{"arch": "quartznet", "model": "multi-label audio tagger", "dataset": "read English sentences (LibriTTS-R)", "train_examples": 15625, "noise_aug": 0.01, "n_mels": 80, "hop_length": 160, "input": "mfcc", "spec_augment": true, "win_length": 400, "norm": "batchnorm", "activation": "leaky_relu", "channel_attention": "eca", "depths": [2, 4, 4], "kernel_size": 9, "stem": "single", "widths": [128, 192, 288], "num_labels": 200, "init": "trunc_normal_002", "residual_init": "scaled_by_depth", "optimizer": "soap", "beta2": 0.999, "lr": 0.0046, "beta1": 0.9, "shampoo_beta": 0.999, "eps": 1e-08, "precondition_frequency": 50, "max_precond_dim": 1536, "merge_dims": true, "one_sided": false, "adamw_lr_other_params": 0.0017, "grad_clip": 3.0, "ema_decay": 0.995, "steps": 18300, "batch_size": 128, "epochs": 149.9, "lr_schedule": "linear", "final_lr_fraction": 0, "warmup_steps": 910, "weight_decay": 0.1, "adamw_weight_decay_other_params": 0.01}
Rows from block 6, named by matrix and row number. Rows with one number belong to one channel. Each number is 500 + 40 x the weight over its row's rms, rounded and kept within 0 to 999. All counts start at 0. Numbers have three digits each. After the name is the row's rms in percent of the matrix's.
# convs1: first pointwise conv (model.blocks.6.convs.1.weight, 288x192x1), inputs 0-95
# convs3: second pointwise conv (model.blocks.6.convs.3.weight, 288x288x1, transposed), outputs 0-143
convs1.11 103:498523482480519507534543473482473592534546489534418586481465473536517505488519546547505486491455502497440476498520484497487509471559601467486531525547474500481559513502456562541563570519566459523507551544443521539461488524564511515487488558486547509561528564554503471496471488550532508507
convs3.11 103:448515471468496467460420502456524565509479520491456459523544585486508516562513518512526532522537465485544553543482513444514563510418501498453475409449460549556498455491510459502442512532499516546526482452587444493568510500543461546502439491443562567463524457528516465534499513548541518544522503449513538557482516478522561526524538503515467551532489391491532479517501509547524493496533539506581462467545455542528454531565460581490561
convs1.12 102:485513501515465517433498440429537488531424500478447452526472461483501460420530519568458502473509538476523451416517590462485527493429482544459490456542531486446508444478432495452498470486457559499430519484544482470491529453488451561511501447511460527508471592443483424545501505572453486415
convs3.12 102:496513514474523489526533547580537581454495519546483500507536560519444446497554439530493496451473529434498579529537470489522554475483426447501490568485487460532546572455533535529432518541581501468518519510500575419458504425481548478556510453536504470483496451481517517487492441530550538602519545438475552459471485437528507541493450544443464494549561437531530486479482496609527522468568463437515528505476482561455504541480547495487462
convs1.13 096:474555572517487514491421473510490544464484458432469500530442570471501516546472542481547536474464514461502507522443592467467578486492515472479511462584461491500527544477450484449435495536480523521497453556518442497485548503557488463570476521511497529503512503549506449593480582474407509478
convs3.13 098:504469458532487507539533580537483485511482517508488481528512518477498406524460477518560470482425548513539477510430525543462485516424498500434503474504464539446517537498490548555512423492424495439505490480507488462500525444577499456456467416533416434597454458545486558460486455508509519535534465497519568538522507492540587538511396593525518493500523555502548431507489458480552516488474492512478488432457511499595509499558463484542492
convs1.14 091:444464486547467565433502469479536553549461488500455528442488533545490470489513494504460534537548500458442506478516470540478533522521473495451432407517501444436532522423520465532468570570499532500455514531482445523542517479513505486520471582534479470454551509517497526489516473538511582513
convs3.14 090:380449565536432516496477483599505535420513519529432449449519469505468465511510487558508514516463552505404470489465539444450502521433436496503564433505544535470505467555506473510499472509492476519414558518564500499511497532491422583530492490425474521547541521434418481426520436536446518550580538513518532536478555443454507443448387515521549447444496571509489493535553461504497516472506550507523489480536484520435538513532448488491479
convs1.15 094:613533464501517562537484531460536513524495487498519451561516527529512524492458490512447537490496657509494485463442544484505515512463480575506507548571479494482554529485396524575492539483484528516484525542491485509545539576582538501440562437497452505480492548453510511518489559530420554538
convs3.15 091:544553497642556546460427542475517526478459525459500523462561463501522517494431508552470468483556522541513475490539563488496451468452603528456495481534471518492494552444514515473541513486555498453492539493461497475476490544424482522455478491491502487496464602499514500496402488491436493564499486619588483532468508436506491567507504486513533525535543481513504507582453537573554432520542475529411545454457430429525591520541455516476493
convs1.16 107:515493485490500527471477512530518597535541511465435569480554522476443494528478523501603492488507412511542483484542494478428402532502502492472456472588515452550460589564587534523486482591477437500520523518436515489438508494448483497483524472572500461573444471523444496504508539552508500499
convs3.16 101:519475519562439478493497501457444496501521482501507469556505451480565494565490555476456568514519392475532522508454492510505434427501513536473439531537529540507477429456461464478506494532522551460508531464448556448558495523530504455496470509470482545521471439524543482525507516449457490482585563497495601481425474532483541471471480507514484516508453436542480477502516480522566492552467494476563554549453496380496505578488511438538512
convs1.17 100:408472504522461549488514480465501450507524531540493441524468504539575464572523503520458546515525499502555565561505471505533480554536487554498538443490530515504518454505498531498453438409499524517426523468463503484518506503472501557489472490468478515445504462525436469481542488567518453478
convs3.17 101:549578510503562562512456534449512464584416476482496465423460491474484589508459463424559528453434490535523498448555565465503446540426508485495462507475447522503448413500502454541554548452515458494510489501488554545498523418492531454517587523484506419496557484554487530509452519534473562545490486496498545501471493510555533436415558459537529498490595444455526516542420481584513524547564552470501491515574457474510453446571547517543495
convs1.18 103:508481466486483513553502534568431557569566558519463460444514536507529429475564453448477479454481543531500533594575539457454459446461524507537538473548494526508471593466529500466558495452496484543531556423534452455551562510584497450529510409495450471484503429547510511476516447555436539510
convs3.18 096:469502481536473559505514474513465514506456561441514528465480524528505465422550509525545484474476509488451474536465529465509562530485507518518532480459483411444490548502542544440544463550541431435481494484431539471480442488480461482519482507516526561490507510493473542486465568565508509489459460510494513596503481488559519530533494562474467490483472482481397544547452405441543561559505548531465580504461516549513476525525481544570523
convs1.20 101:471434377498468550514512486492491477419536482462511522549497513485525517435523566604496522551486530473497432549502510470442448435519422445531446540532460477507544500505564517520553492565493521550488536541452543564552589509537454568461523493481558500471506464553455532478457489488486525510
convs3.20 105:466521448543474467542510487497448485573455445533494421541550504480422526500449516485517526530549487495467549462477549468489486463495578518536447464535457622513548473495528507488454541502501536517566472521574480505452537485455412505481480507442454460475509483477488494479547531462527524532436532562523445491482572474476529469544486452538488539426450512559532435466515474525455486490508556430478471482506465549498547612481489465503457
convs1.21 101:471527544552382492541501487549461524473522444498425467446475461518484505493504505448452547472502454489538587476466540522505433482529519464457496507481545549422473524522420471462541438509534487503568487548443508457566482394516462518515457479519459553495517458499527515467574446550466529569
convs3.21 106:485499457489504486460450513493483478512480519477487588522603543502473471526510594525484517469506512508509541527563554509598428533506481534550505523489524462524492441504477491460542531538494516493510496566555547473483517487544463495536507528412413429496578577552451458454477526501507469460448508488527492521475436535504555564484502498495483482498542450540456523521526533516565576513508389533502487477480512404447449488456442521529487
convs1.22 097:510512473510538495483480420571455473530480541522547529524440536586501539515493470552562512482514495521556502453547537545510435502493493480522575455414483492495506550494480514455455443491428447507491579511581462539514498535513522558486421496519538522498514455555449537557505396488554540545
convs3.22 093:530486495541498479472598558533511479532568533499581552593480504536461531520524494474545512522479555524509511506540478549463476496447503545526497508507504548493514494509497505505482467404533499547405451582498492460449471446550509505533530458486542505443465537481480522543578496525527498462347438436507460476520533511527497515515533479524477453447485477555515501490429469494466562456541460496554524581472513530507486477487531486495456
convs1.23 102:566585534519517537524485599520523511451532486497558523589527514494460574492518514433475481568466521528517495479433535492470522483483541492480522562498518558561509465512504530458457489481596584500464495502510515480529458475567471521477449497525549509494499512534501486519529554451489541457
convs3.23 101:512505486531558441474493497477446462466458443501517508508482528481458532474516458516557475492455476448512512461513504526524470463470542509443458452436512579522509475465504589503545469574449486449512553473516544568480498560440487487512511585488511469527458543541483467416514394477547513585552489500513487483489434495517534485458460541497485465548562495394455551506533485535526446474522504554486510539462454462448504555519498497511435
convs1.24 102:506471460491568506523497483575561509499453521494525478548567572549502490551503492512555480525485547490579541503492524462519490528506475468477505503495479476440499574549537510452480547524496521495578444521435437549510537573454487512594472536424466529452531456495513446560478560495565483487
convs3.24 105:539465558526524456518448476511435546535462549490526510442511482470476458546494494507536501576542528490464498473492456500466506552580473520426563498547510461488534505581559464536513530508528487458551446520547459467519533537517568510391481452438424478508596459588524512509531475442464514612530449504550541383530550493488465459517478488539492455535447526450503480490519524520476473483512453461484489496489523541546494503397516521537530
convs1.25 109:462556533505536520459454603467505540521504577533452513482503525523573470517434475494443522480491483453522515448565511521509503507422486544460483572477516521503457502453567476513537500420473533433538494590488449477496498451516563458513492470463584480493503516529449481452536473520479512565
convs3.25 103:530541527532469525525487563429536473451435464488420602513481485462447511515403520477574518502502474538525549486493535512452512469507454495499411456526437578476509477516469482474480491446434483469470454488458434547497499501442497553472466473501497472406485526511520543468574513580458515468441527582507532548482471477509562483448527552481497537466471539553475473505486499560466528557453517504559527547448506487535562441479509430561505
convs1.26 108:517489509527494489499480469520500426429539532551602532512521551458524452497434502496531474475525486458509517443413480498519476537489449544568456471542425464561539490448479498515429493539504537545526492473489502464510470455497531413450490531552548511575503559452512534523502486542468493578
convs3.26 101:493518480435502588480507477471560438517494521501471537498479474495514473510514473444539458504497512413491521476461494474488493490500493470542553575535406389486451514492519524499524435558515480486458470497565460570431544472520520622582487484479540535565525572438503506512508545503550542487568522534513528508528547496486471514504486488434544496426497448553436546471462539461526465555522515489537522531497537495516463463482523532536467
convs1.27 108:483517594522501501481451500491547541534541523528493559509512450491464507492472422526537525445510524432490472519467486527455421500521506442488453537514544440505532525471476428434507430493494469502490477495480491517526530486458448518505486516481518483478552467536425475517458587488393471394
convs3.27 102:454507543473489447464433407533506483512454513511548507518430490494473527388422504498508486484580505555539498502521482490480527508470511514464487500532462474442529463492463563502506470492528509484577519455509487461532509472494471458580430478542512529494467448437522515429478541443490525529473524554476417472549524480481491405518511492431491504467495484488419546436540471482519465467485509542522521428441515496480468580505493495436510
convs1.28 105:513497523477507517544510506513480580524510499497457423536523477381449516507510537418542495515547545519423536473466529444539557533542552530492423498472514579498543570466495507508531447514501435483476489568516520472504490516502521543501533482463521479516559446480562518459487491481499435578
convs3.28 106:535457566447481487551497555507469496417502475526513533522490510434572454471530505528501538468534498489493433458488494488535464505549552561440508519480492539560529471544572496545525482497532502481438507467446486452491559505549491474494431529506493521535458510497476484453518480506566467546511526473541489526499499561550435509503481480574471538512474469476544512549536436491516484447420476451537531546542483530535540541459524547513508
convs1.29 106:553470588415504436508509490523623533437517445470551503483445430541575506557523401565467531509525508492428544510563538490521539467507544452575496517487469436472430471537538452560489457519507519538525495517524550484522518441467549471520459468481453484463512537442499510548493495488519519459
convs3.29 104:508531508504494479559467468521487532447481420483545550443472563542563494526469530476474484537557499519501483463443478515522484515448458490536475505532528493561524561538444461485433596517484464495570513524605506508518529480409440512495463467545550547515473568472509535601484472471501567481531494429509472498504510462466537505485546408485479512442497494522518482514464514470519486556440479455472493548547431514501604524505502496505483
convs1.30 099:501507522463561556480408490512516490503528439477502513465460542554461440542488446532415501513526501531466475492469472478478473506510528481474494489552419542508501526562483475466446514490435546539495492456535460509514572486475421448490500402507520431473460461440480453468509492540428458550
convs3.30 099:432555514482475451456502469488504482540503524535553466514466519531530492469434511440427538511484540483537450467503411610475480435551541544511518486508569468538496568500565566528485526464501424517536429520482508464500509499454427444520531432432422494529536514499396514480454497501504474403485467465533515433552500532505481506453569527546553530513462383489524491522448411390515578509515529513441496518451549479517496501505558468584513
convs1.31 099:492448439532491537508485530508494480519521501466462524474475498559515493544517480452459558485476472509511529523475481544524539459535479453503513515529581422437419406535563477522460549484468473524483407523498504569502522529436589497513412470463504465464477510453448468449544486506508502500
convs3.31 095:485400468499500490403458505448505467531510558543442529516542505510456524417528535500538554488500465530504584483489491480518516459491520532492498523494504436428503523444537504462582446484481496448528438544553424521493525537467463531482503517479495510573555469538527470602480564464535512472462498561477540463545467440500452535515516529564576458406518517491442504523472458437509502480412562528583457467497432491557430534485478587513529
convs1.32 098:380516494567565484520493483486486539461512539474521575441489542575575542568489521496478495510530495484583462477493493500456454507493561504522434485493511488523473542493485519495532451524486604489460571479506444511461498556543553515497418503559506478481537457568525509507445527499469554438
convs3.32 098:462569559480480434573513533500552570482551471504542530454495475484523511493487461643457507535446547513515593467574467602515478477524426541475484566500510482426499511537483443443563466542551490459463516509472444529431486593425523522508513468479431465505469552488534493488480524541473490551473518531522536523569532520434472561532514444505500545455472421457512503545559543529554455521552452477615431511466514527482494556472478538515519
convs1.33 108:474562447507555487480501522452542500605516545613539536493482437480473510372500478437562457490568521521462446497512499470487431493476474507451538544505480485469462521476544442497532595426487474523480574478545456463497484539509474530544497543513465486485479467505514540548514527528411524537
convs3.33 110:495492521474532497528492540567444555483494505528485553472512484519456546544450525507505496533474463529483508524467437565450509496558501431566452524454519544485559537518537501567548502429537394619493550532520492529463535566535509577441567454505488512628478526460512580520525508487455483445545539551573427498488558479568507464436507552537488493524565511521498531468549460533469553515459491494515547461461594543494544498506453567427479
convs1.34 103:486514450554469540464428489512483475501509530485551467493503541506471441548518484500486540505489480531566501403555498532477445473465443551490488563463505446498494539485474456517546573520487551477450536503495552477388551497505477466528500450507541455514518524519458559546445527498482477458
convs3.34 104:548520475491413545503513505545547465551463497551513483513523480535503510487451541507480548519456541520516511446541518547511526508497540481449576479562604452554500523481540456509450537491492466455454549486518427468463547603496552462518546429478532569583499514503511493561506455438536530558493477478472493452527528509539498470451501533525617444565472487533498506558457505490501465474492547536446482479507454557525445494477507505397484
convs1.35 102:494517459494501535580507554497517531568562564549558449461525488561487462544571464417552524490499510371489535516535499496426514533450509456535555549561540461504530571519522480529540498528531545499485547532535529541455525523450535531565386509567485502455501555524566527539536538520552518460
convs3.35 094:456523560515532520460536506549595501564457454514469522503537536523424532515426475588556464457536533544503432486454490508502418456549447459475500500465453534477544509512542493534494497509517502449548507431489499457479460480478525460432498487447506580470482444473460588477521530563512463494429486471481515531503505561546506509561582472496457539476500587519484511461521475532506479451452461492500513570470440501474489473463477446406518
convs1.36 103:461493487481494515537519544487472467530505511491494401451510570522493525498499509534506600514496488500533474495478488555553498469485509472513564544504513600509509487541453451584511557513464433524522572441462497576528575495506512490524506515575483548524486462557571493458492598548542476498
convs3.36 099:533440531517485534530432493400563444543466507526460518440441494574506549504516472496427478436569512454431484512459533504475525489503463569447549539532473436537458522556470501522525499482501533555545502531477511548526516576488529505473454516509554469506534525469508438517537546437539528448451403547537497493540498457517477462521529527515499525522427388494535539570479538522553531562468544519537514527493550421464536437533574588501465