python train.py --model="multi-label audio tagger" --hidden_act="leaky_relu" --num_labels=200 --residual_init="scaled_by_depth" --merge_dims=true --max_grad_norm=3.0 --ema_decay=0.995 --epochs=149.9 --final_lr_fraction=0 --warmup_steps=910
Rows from block 2 of a small multi-label audio tagger, named by matrix and row number. Rows with one number belong to one channel. Each number is 50 + 15 x the weight over its row's rms, rounded and kept within 0 to 99. All counts start at 0.
After each channel's rows are labels from the 100 clips, of 14976, where the channel reaches its highest value: "top examples" is what is common among them; "loudest" is the band of the loudest frequency at the time of the peak. Only what is clearly more common there than usual is listed. The data: read English sentences (LibriTTS-R).
# convs1: first pointwise conv (model.blocks.2.convs.1.weight, 192x128x1), inputs 0-127
# convs3: second pointwise conv (model.blocks.2.convs.3.weight, 192x192x1, transposed), outputs 0-95

convs1.9:35 65 42 38 62 50 35 49 49 24 27 43 44 21 70 54 49 61 48 42 35 58 60 25 57 41 65 26 58 58 44 42 45 52 43 63 44 58 58 36 56 75 82 35 53 46 79 66 48 77 38 87 40 60 63 36 44 43 44 58 60 15 68 60 61 45 40 64 36 39 65 58 41 35 41 78 56 67 61 71 64 51 40 59 32 35 70 27 39 25 51 24 61 67 42 62 50 60 44 38 33 56 72 35 52 33 50 61 76 57 83 54 31 55 55 19 46 49 33 25 49 34 34 53 83 55 46 39
convs3.9:25 53 43 50 49 39 49 62 08 56 45 57 44 50 50 52 65 35 36 54 69 60 44 78 34 41 61 45 59 62 64 88 46 49 53 23 37 58 66 63 38 62 36 63 69 41 43 73 67 59 44 41 59 39 33 71 47 61 21 60 33 40 38 33 58 38 48 46 54 57 53 79 76 35 88 43 52 65 39 34 28 61 18 41 66 55 20 44 67 50 23 58 60 53 35 42
top examples: voice: male
loudest: 250 to 500 Hz

convs1.159:27 50 38 44 79 48 34 80 43 57 44 69 65 50 33 36 57 65 39 21 35 42 57 52 46 55 39 79 68 36 34 51 64 58 35 46 50 30 54 43 55 51 48 54 43 45 31 57 55 41 45 37 38 55 55 32 47 48 36 51 64 78 37 24 53 60 43 43 54 41 69 45 60 62 42 42 59 60 71 48 46 17 20 00 54 50 46 80 54 61 50 54 40 33 25 52 40 60 48 49 16 56 26 45 47 59 39 67 68 75 66 42 39 53 35 60 48 80 70 32 44 54 27 44 22 68 42 54
convs3.159:37 54 40 58 41 55 35 69 79 45 63 44 39 67 46 67 59 65 41 56 44 74 85 61 59 62 54 61 25 57 63 34 59 39 45 79 46 26 49 72 55 46 85 50 67 62 66 32 50 52 67 70 71 30 47 43 54 75 69 31 42 54 58 71 77 50 46 50 39 74 50 81 63 42 24 50 60 36 81 36 53 53 54 32 29 57 36 57 33 64 66 68 59 39 39 56
top examples: voice: female; the word "not"
loudest: 500 to 1000 Hz

convs1.63:25 37 48 37 61 50 23 93 34 27 32 37 48 47 65 22 70 31 46 45 61 35 32 45 59 55 28 43 25 37 60 56 70 29 36 36 45 56 45 67 57 69 74 53 48 75 57 58 68 66 64 27 50 42 61 61 11 54 67 46 36 57 54 44 33 56 29 49 48 46 46 59 60 58 63 45 48 54 64 41 43 53 34 70 29 51 36 69 49 70 50 35 33 81 56 47 49 69 38 49 19 39 34 31 54 59 67 59 76 52 42 46 35 32 55 36 63 71 61 42 77 25 73 60 50 65 35 37
convs3.63:52 38 24 52 40 60 32 19 45 52 18 71 62 41 53 47 55 42 44 52 39 68 36 89 47 58 45 56 60 25 60 52 67 51 56 64 61 07 40 58 42 29 52 79 48 63 38 45 35 75 22 45 42 28 35 81 51 38 47 68 47 44 66 43 62 50 55 45 59 52 41 34 66 80 67 52 71 56 50 41 41 59 39 57 53 70 62 49 38 73 85 48 32 62 20 57
top examples: the word "was"
loudest: 4000 to 8000 Hz

convs1.151:35 35 47 74 22 62 50 53 46 66 41 21 38 64 58 54 53 61 51 62 44 51 37 53 42 67 60 38 56 48 34 72 64 32 43 53 53 47 46 26 48 58 14 88 55 77 45 52 40 45 24 47 30 70 45 61 36 36 36 40 63 63 46 44 68 55 37 40 16 43 67 63 43 46 27 54 23 42 46 41 56 35 93 35 82 63 56 40 45 52 51 41 50 64 38 47 50 39 67 47 58 63 46 62 59 43 33 71 50 47 37 62 45 43 54 42 32 79 33 12 45 53 79 17 59 62 62 28
convs3.151:46 56 36 39 39 52 69 47 45 40 36 57 44 59 49 41 48 62 36 23 33 47 68 39 46 23 69 45 49 45 38 41 56 56 57 37 30 56 58 41 42 53 53 64 54 32 71 78 02 47 35 15 79 61 35 54 28 63 47 76 38 58 33 55 39 44 65 62 45 46 43 29 57 57 42 17 44 46 59 24 56 50 38 24 53 45 53 66 58 43 16 51 57 47 35 52
top examples: the word "you"
loudest: 250 to 500 Hz

convs1.17:35 50 53 34 46 41 53 26 66 64 56 48 38 47 31 23 79 61 49 27 51 65 60 65 27 54 35 46 81 33 63 34 55 65 45 36 80 74 34 44 60 63 43 21 58 44 55 82 56 72 52 52 59 53 43 45 56 59 30 26 43 58 36 61 62 65 48 21 60 60 66 85 31 56 47 69 28 47 65 39 56 38 38 64 70 32 65 42 46 41 56 68 41 85 41 43 43 50 61 98 75 63 36 43 49 53 39 52 64 57 48 67 38 66 62 43 31 53 45 38 40 65 45 54 43 41 66 27
convs3.17:31 60 36 59 36 24 53 42 27 27 43 28 62 60 57 60 64 30 51 29 42 18 43 42 32 71 51 52 46 34 33 46 57 36 43 55 48 55 64 57 47 76 61 51 30 52 42 50 52 18 98 62 28 36 41 45 37 84 57 09 45 43 30 41 45 49 59 34 44 39 43 54 70 73 83 44 54 59 32 72 65 35 49 44 60 24 53 57 25 40 52 40 48 77 54 36
top examples: voice: female
loudest: 500 to 1000 Hz

convs1.3:50 49 69 46 50 37 73 50 57 55 49 51 24 56 41 60 55 52 52 43 64 54 63 89 42 31 58 37 68 49 32 66 59 63 30 59 34 67 52 42 32 58 54 67 68 37 24 71 71 41 52 50 55 38 36 55 47 48 35 48 48 50 59 74 25 34 67 39 50 35 60 56 52 59 73 33 64 51 83 02 58 45 66 47 46 50 54 44 13 61 50 35 66 56 48 32 43 56 67 75 76 39 70 63 74 63 72 65 53 54 64 49 67 37 71 39 61 56 60 35 57 49 60 81 57 20 31 20
convs3.3:21 27 48 69 56 53 71 60 56 31 65 59 60 63 51 33 51 60 84 19 61 62 20 39 51 38 51 61 63 49 53 55 55 44 54 27 50 54 49 51 65 71 32 36 51 34 63 52 68 43 63 67 50 59 49 54 40 42 68 74 47 55 17 49 23 47 42 71 49 72 48 70 58 17 55 79 22 55 73 29 58 49 75 43 39 41 56 43 40 63 68 72 80 67 48 51
top examples: voice: male
loudest: 500 to 1000 Hz; 250 to 500 Hz

convs1.118:49 33 42 63 40 24 57 35 47 31 53 40 57 31 26 35 45 59 58 72 37 59 25 66 20 42 68 93 72 45 40 55 76 33 50 64 48 47 60 43 41 73 45 51 45 77 23 60 36 58 74 51 21 34 25 54 35 36 55 24 58 24 62 58 47 52 47 38 40 61 54 52 65 56 44 64 72 42 22 24 39 50 64 45 63 37 34 49 43 50 67 64 36 23 35 53 31 53 44 47 52 36 75 74 45 80 43 56 55 31 51 71 27 52 32 39 44 47 65 26 51 46 43 47 64 61 35 58
convs3.118:54 54 42 36 70 58 66 69 72 35 28 45 64 50 30 70 88 34 33 47 46 17 43 58 56 50 61 63 58 26 65 64 54 51 52 46 23 49 57 60 64 55 47 64 17 33 36 56 67 76 46 85 70 58 58 36 39 41 56 51 80 52 44 44 54 59 76 53 47 37 60 81 29 46 57 50 63 62 67 47 62 57 21 71 32 52 56 50 73 33 40 65 42 54 31 51
top examples: voice: female
loudest: 250 to 500 Hz; 500 to 1000 Hz

convs1.128:41 31 15 64 23 52 55 41 30 37 44 26 57 19 41 63 63 54 29 53 12 56 41 63 56 64 21 82 33 72 65 44 59 45 69 35 67 09 59 54 66 41 53 77 46 59 46 64 74 54 48 40 13 72 42 37 49 32 29 44 47 50 52 64 58 54 75 68 66 32 38 60 49 32 47 50 60 45 58 52 42 62 65 28 39 62 54 38 42 66 32 52 50 62 25 44 68 52 54 63 23 52 82 48 47 66 71 55 54 47 58 66 45 47 56 38 50 37 75 49 35 69 49 53 40 39 48 47
convs3.128:58 69 52 55 85 56 54 63 67 61 61 74 55 69 57 41 60 29 63 48 62 75 58 73 49 40 60 55 47 87 72 70 43 94 64 69 68 53 60 65 53 45 41 41 37 31 60 53 30 67 51 83 46 34 55 46 76 63 58 33 41 81 56 36 60 73 39 55 53 69 50 58 51 44 48 54 55 38 38 43 68 53 68 65 56 57 55 66 73 41 57 57 71 48 71 57
top examples: the word "i"
loudest: 250 to 500 Hz

convs1.59:71 53 33 49 60 68 42 41 63 39 43 64 32 61 51 36 57 53 39 19 45 21 47 35 50 51 61 62 48 63 73 52 45 44 56 37 96 69 42 32 58 62 56 42 64 51 40 78 42 41 52 36 57 63 34 60 70 45 41 63 49 86 81 45 55 77 12 49 31 66 33 23 59 49 60 37 25 49 45 61 31 30 49 63 63 43 54 37 27 50 35 52 33 67 42 69 64 72 51 75 54 45 44 36 72 56 26 47 58 62 70 38 44 71 59 58 56 52 48 29 28 63 34 43 48 49 85 41
convs3.59:54 43 51 77 54 25 29 32 80 61 49 84 32 48 60 78 38 54 27 46 60 70 54 62 72 46 41 57 54 45 41 54 43 50 50 40 42 66 62 51 49 72 54 53 39 53 38 33 67 72 48 74 55 14 58 44 42 49 57 82 58 79 45 45 60 71 76 15 47 27 15 78 11 61 61 62 64 55 34 65 43 34 67 39 61 57 50 82 54 67 30 52 56 63 30 46
top examples: voice: female
loudest: 500 to 1000 Hz

convs1.73:60 42 56 54 33 71 95 12 37 50 54 60 37 43 12 25 24 52 78 63 70 45 73 53 49 54 43 37 57 43 52 46 46 39 59 70 44 50 51 40 72 58 40 51 82 44 51 61 51 69 30 31 62 53 29 61 50 59 51 51 65 75 37 61 46 67 53 61 52 57 87 36 74 57 45 50 64 59 42 41 48 75 50 61 59 64 65 54 33 44 54 59 78 66 65 24 49 56 51 43 77 41 52 55 11 49 55 26 34 53 29 64 64 63 42 33 42 45 43 48 41 54 64 28 76 45 58 62
convs3.73:38 26 31 43 46 65 22 47 57 68 37 41 50 46 44 39 38 22 72 45 33 39 32 74 30 47 53 48 42 19 62 34 59 43 43 81 56 73 47 32 48 30 49 50 53 55 58 47 38 47 23 46 83 22 44 61 37 47 30 70 23 60 55 52 75 40 48 62 31 64 21 34 56 81 63 23 50 52 52 18 60 62 58 39 36 65 66 47 23 39 59 52 28 62 42 53
top examples: voice: male
loudest: 250 to 500 Hz; 500 to 1000 Hz

convs1.177:50 39 40 41 66 81 54 49 35 42 49 65 67 62 61 49 42 47 56 35 44 35 60 52 45 59 52 64 45 55 43 31 78 57 59 45 67 36 44 55 27 61 75 18 37 31 40 68 72 59 52 48 58 43 59 69 58 34 00 36 37 49 47 61 61 54 86 44 56 25 71 56 61 47 62 86 65 52 68 66 62 24 35 39 49 64 80 47 53 59 58 50 57 43 49 29 64 32 39 59 66 80 47 49 50 66 38 68 38 44 59 43 53 43 47 27 38 40 43 48 93 68 34 31 50 38 76 57
convs3.177:55 39 55 29 69 47 66 50 70 53 54 51 69 73 47 55 48 29 38 37 36 36 32 64 60 56 51 46 42 72 41 72 22 48 68 42 60 53 44 54 49 57 57 34 36 26 53 46 40 59 63 29 65 55 69 68 45 62 48 42 72 64 79 73 47 63 73 10 67 58 56 50 38 46 36 42 45 59 68 40 23 55 56 57 59 47 47 32 65 50 64 65 12 43 89 72
top examples: the word "is"
loudest: 4000 to 8000 Hz

convs1.39:39 62 73 27 51 55 50 38 60 68 34 56 42 63 63 32 53 61 53 70 53 50 42 40 26 61 38 41 61 62 52 36 56 52 42 41 27 56 90 72 43 66 79 59 59 40 52 72 39 45 51 58 36 57 43 59 21 44 68 58 54 52 71 29 47 26 37 45 56 40 45 54 50 69 79 64 52 71 54 40 41 46 19 31 52 36 53 73 57 77 68 30 45 41 58 56 54 52 55 50 68 58 60 57 51 42 02 38 65 39 58 56 04 52 19 65 37 34 36 52 84 33 65 47 62 58 62 53
convs3.39:51 57 33 36 46 54 35 36 44 40 46 51 35 60 65 52 25 41 47 52 85 59 35 47 63 41 38 52 37 70 25 37 28 47 23 78 64 55 75 41 46 70 86 76 48 41 50 72 54 36 55 63 50 48 63 04 50 31 63 37 67 59 54 46 61 56 48 58 57 38 39 67 64 70 36 45 27 46 32 22 52 46 50 54 55 39 50 55 40 54 41 58 54 34 43 23
top examples: voice: female
loudest: 250 to 500 Hz

convs1.5:49 67 26 84 31 73 57 41 52 53 53 42 79 53 37 51 44 62 35 45 41 63 45 27 57 65 36 49 62 67 54 51 35 68 50 58 55 51 78 35 44 41 34 78 40 58 61 41 53 05 58 36 37 71 50 40 65 54 33 44 42 45 46 56 25 41 53 71 23 41 34 33 26 48 19 30 55 77 46 61 73 57 40 46 57 74 35 66 37 31 62 53 75 29 79 33 30 66 53 18 45 57 35 40 39 46 46 60 44 60 62 63 33 62 34 56 24 49 33 56 81 50 50 43 48 40 57 46
convs3.5:34 61 63 59 41 77 30 47 60 23 59 13 58 59 09 78 61 57 25 45 32 48 37 71 39 35 56 83 71 57 23 72 52 49 60 25 45 66 49 36 27 79 47 49 62 51 58 66 38 39 63 39 53 49 12 09 33 46 76 62 39 38 40 32 65 37 30 76 36 42 27 39 45 53 59 59 31 54 44 71 67 48 57 42 36 71 41 52 42 38 74 33 41 12 58 56
top examples: voice: female
loudest: 250 to 500 Hz; 500 to 1000 Hz

convs1.166:38 64 61 65 47 28 45 41 47 56 48 63 54 51 17 35 51 57 33 36 38 35 33 63 40 40 32 60 29 46 35 44 51 40 40 50 44 48 39 47 54 38 86 47 41 79 32 34 66 44 28 39 35 48 42 40 60 51 47 53 40 37 67 41 36 41 39 35 60 06 17 43 47 63 35 48 40 99 46 64 52 40 38 36 26 58 30 53 67 78 80 30 61 57 33 51 61 41 41 50 49 84 45 46 70 53 54 62 25 35 41 60 18 40 45 51 33 60 33 62 41 51 29 60 53 34 70 70
convs3.166:48 60 68 72 42 51 71 61 78 43 82 14 51 42 46 24 43 56 66 62 58 43 43 61 66 50 74 54 69 67 51 61 60 61 72 50 63 33 58 58 67 49 55 44 47 56 45 49 60 43 59 38 16 56 35 60 71 52 45 66 61 65 35 22 61 25 32 61 52 23 52 53 51 62 59 51 90 47 58 61 47 52 62 57 61 05 53 60 76 64 79 28 35 54 60 57
top examples: the word "was"
loudest: 250 to 500 Hz

convs1.2:30 47 36 45 50 51 38 53 33 47 51 54 20 26 24 42 31 52 32 47 69 55 45 49 58 47 57 49 51 75 48 47 73 42 44 37 31 83 54 49 55 61 52 23 73 58 25 63 29 41 10 87 33 47 38 56 66 57 39 40 49 71 40 45 56 41 36 68 45 50 40 60 60 34 49 51 36 53 35 67 59 15 49 41 52 45 38 72 87 59 19 17 25 57 40 81 51 80 68 52 50 49 48 57 61 40 28 36 55 69 54 35 38 50 28 45 44 55 41 32 63 37 35 66 44 58 58 45
convs3.2:69 44 35 74 30 61 40 53 24 55 84 33 41 74 40 56 31 33 03 44 57 62 51 60 51 38 42 58 55 37 43 73 46 57 64 69 43 49 66 28 39 49 53 56 29 61 27 51 35 60 25 60 49 74 54 73 64 19 61 42 38 63 58 60 58 60 59 32 69 29 25 47 48 60 40 48 97 47 71 46 50 50 39 45 61 58 57 60 51 73 42 54 34 49 45 54
top examples: voice: male
loudest: 250 to 500 Hz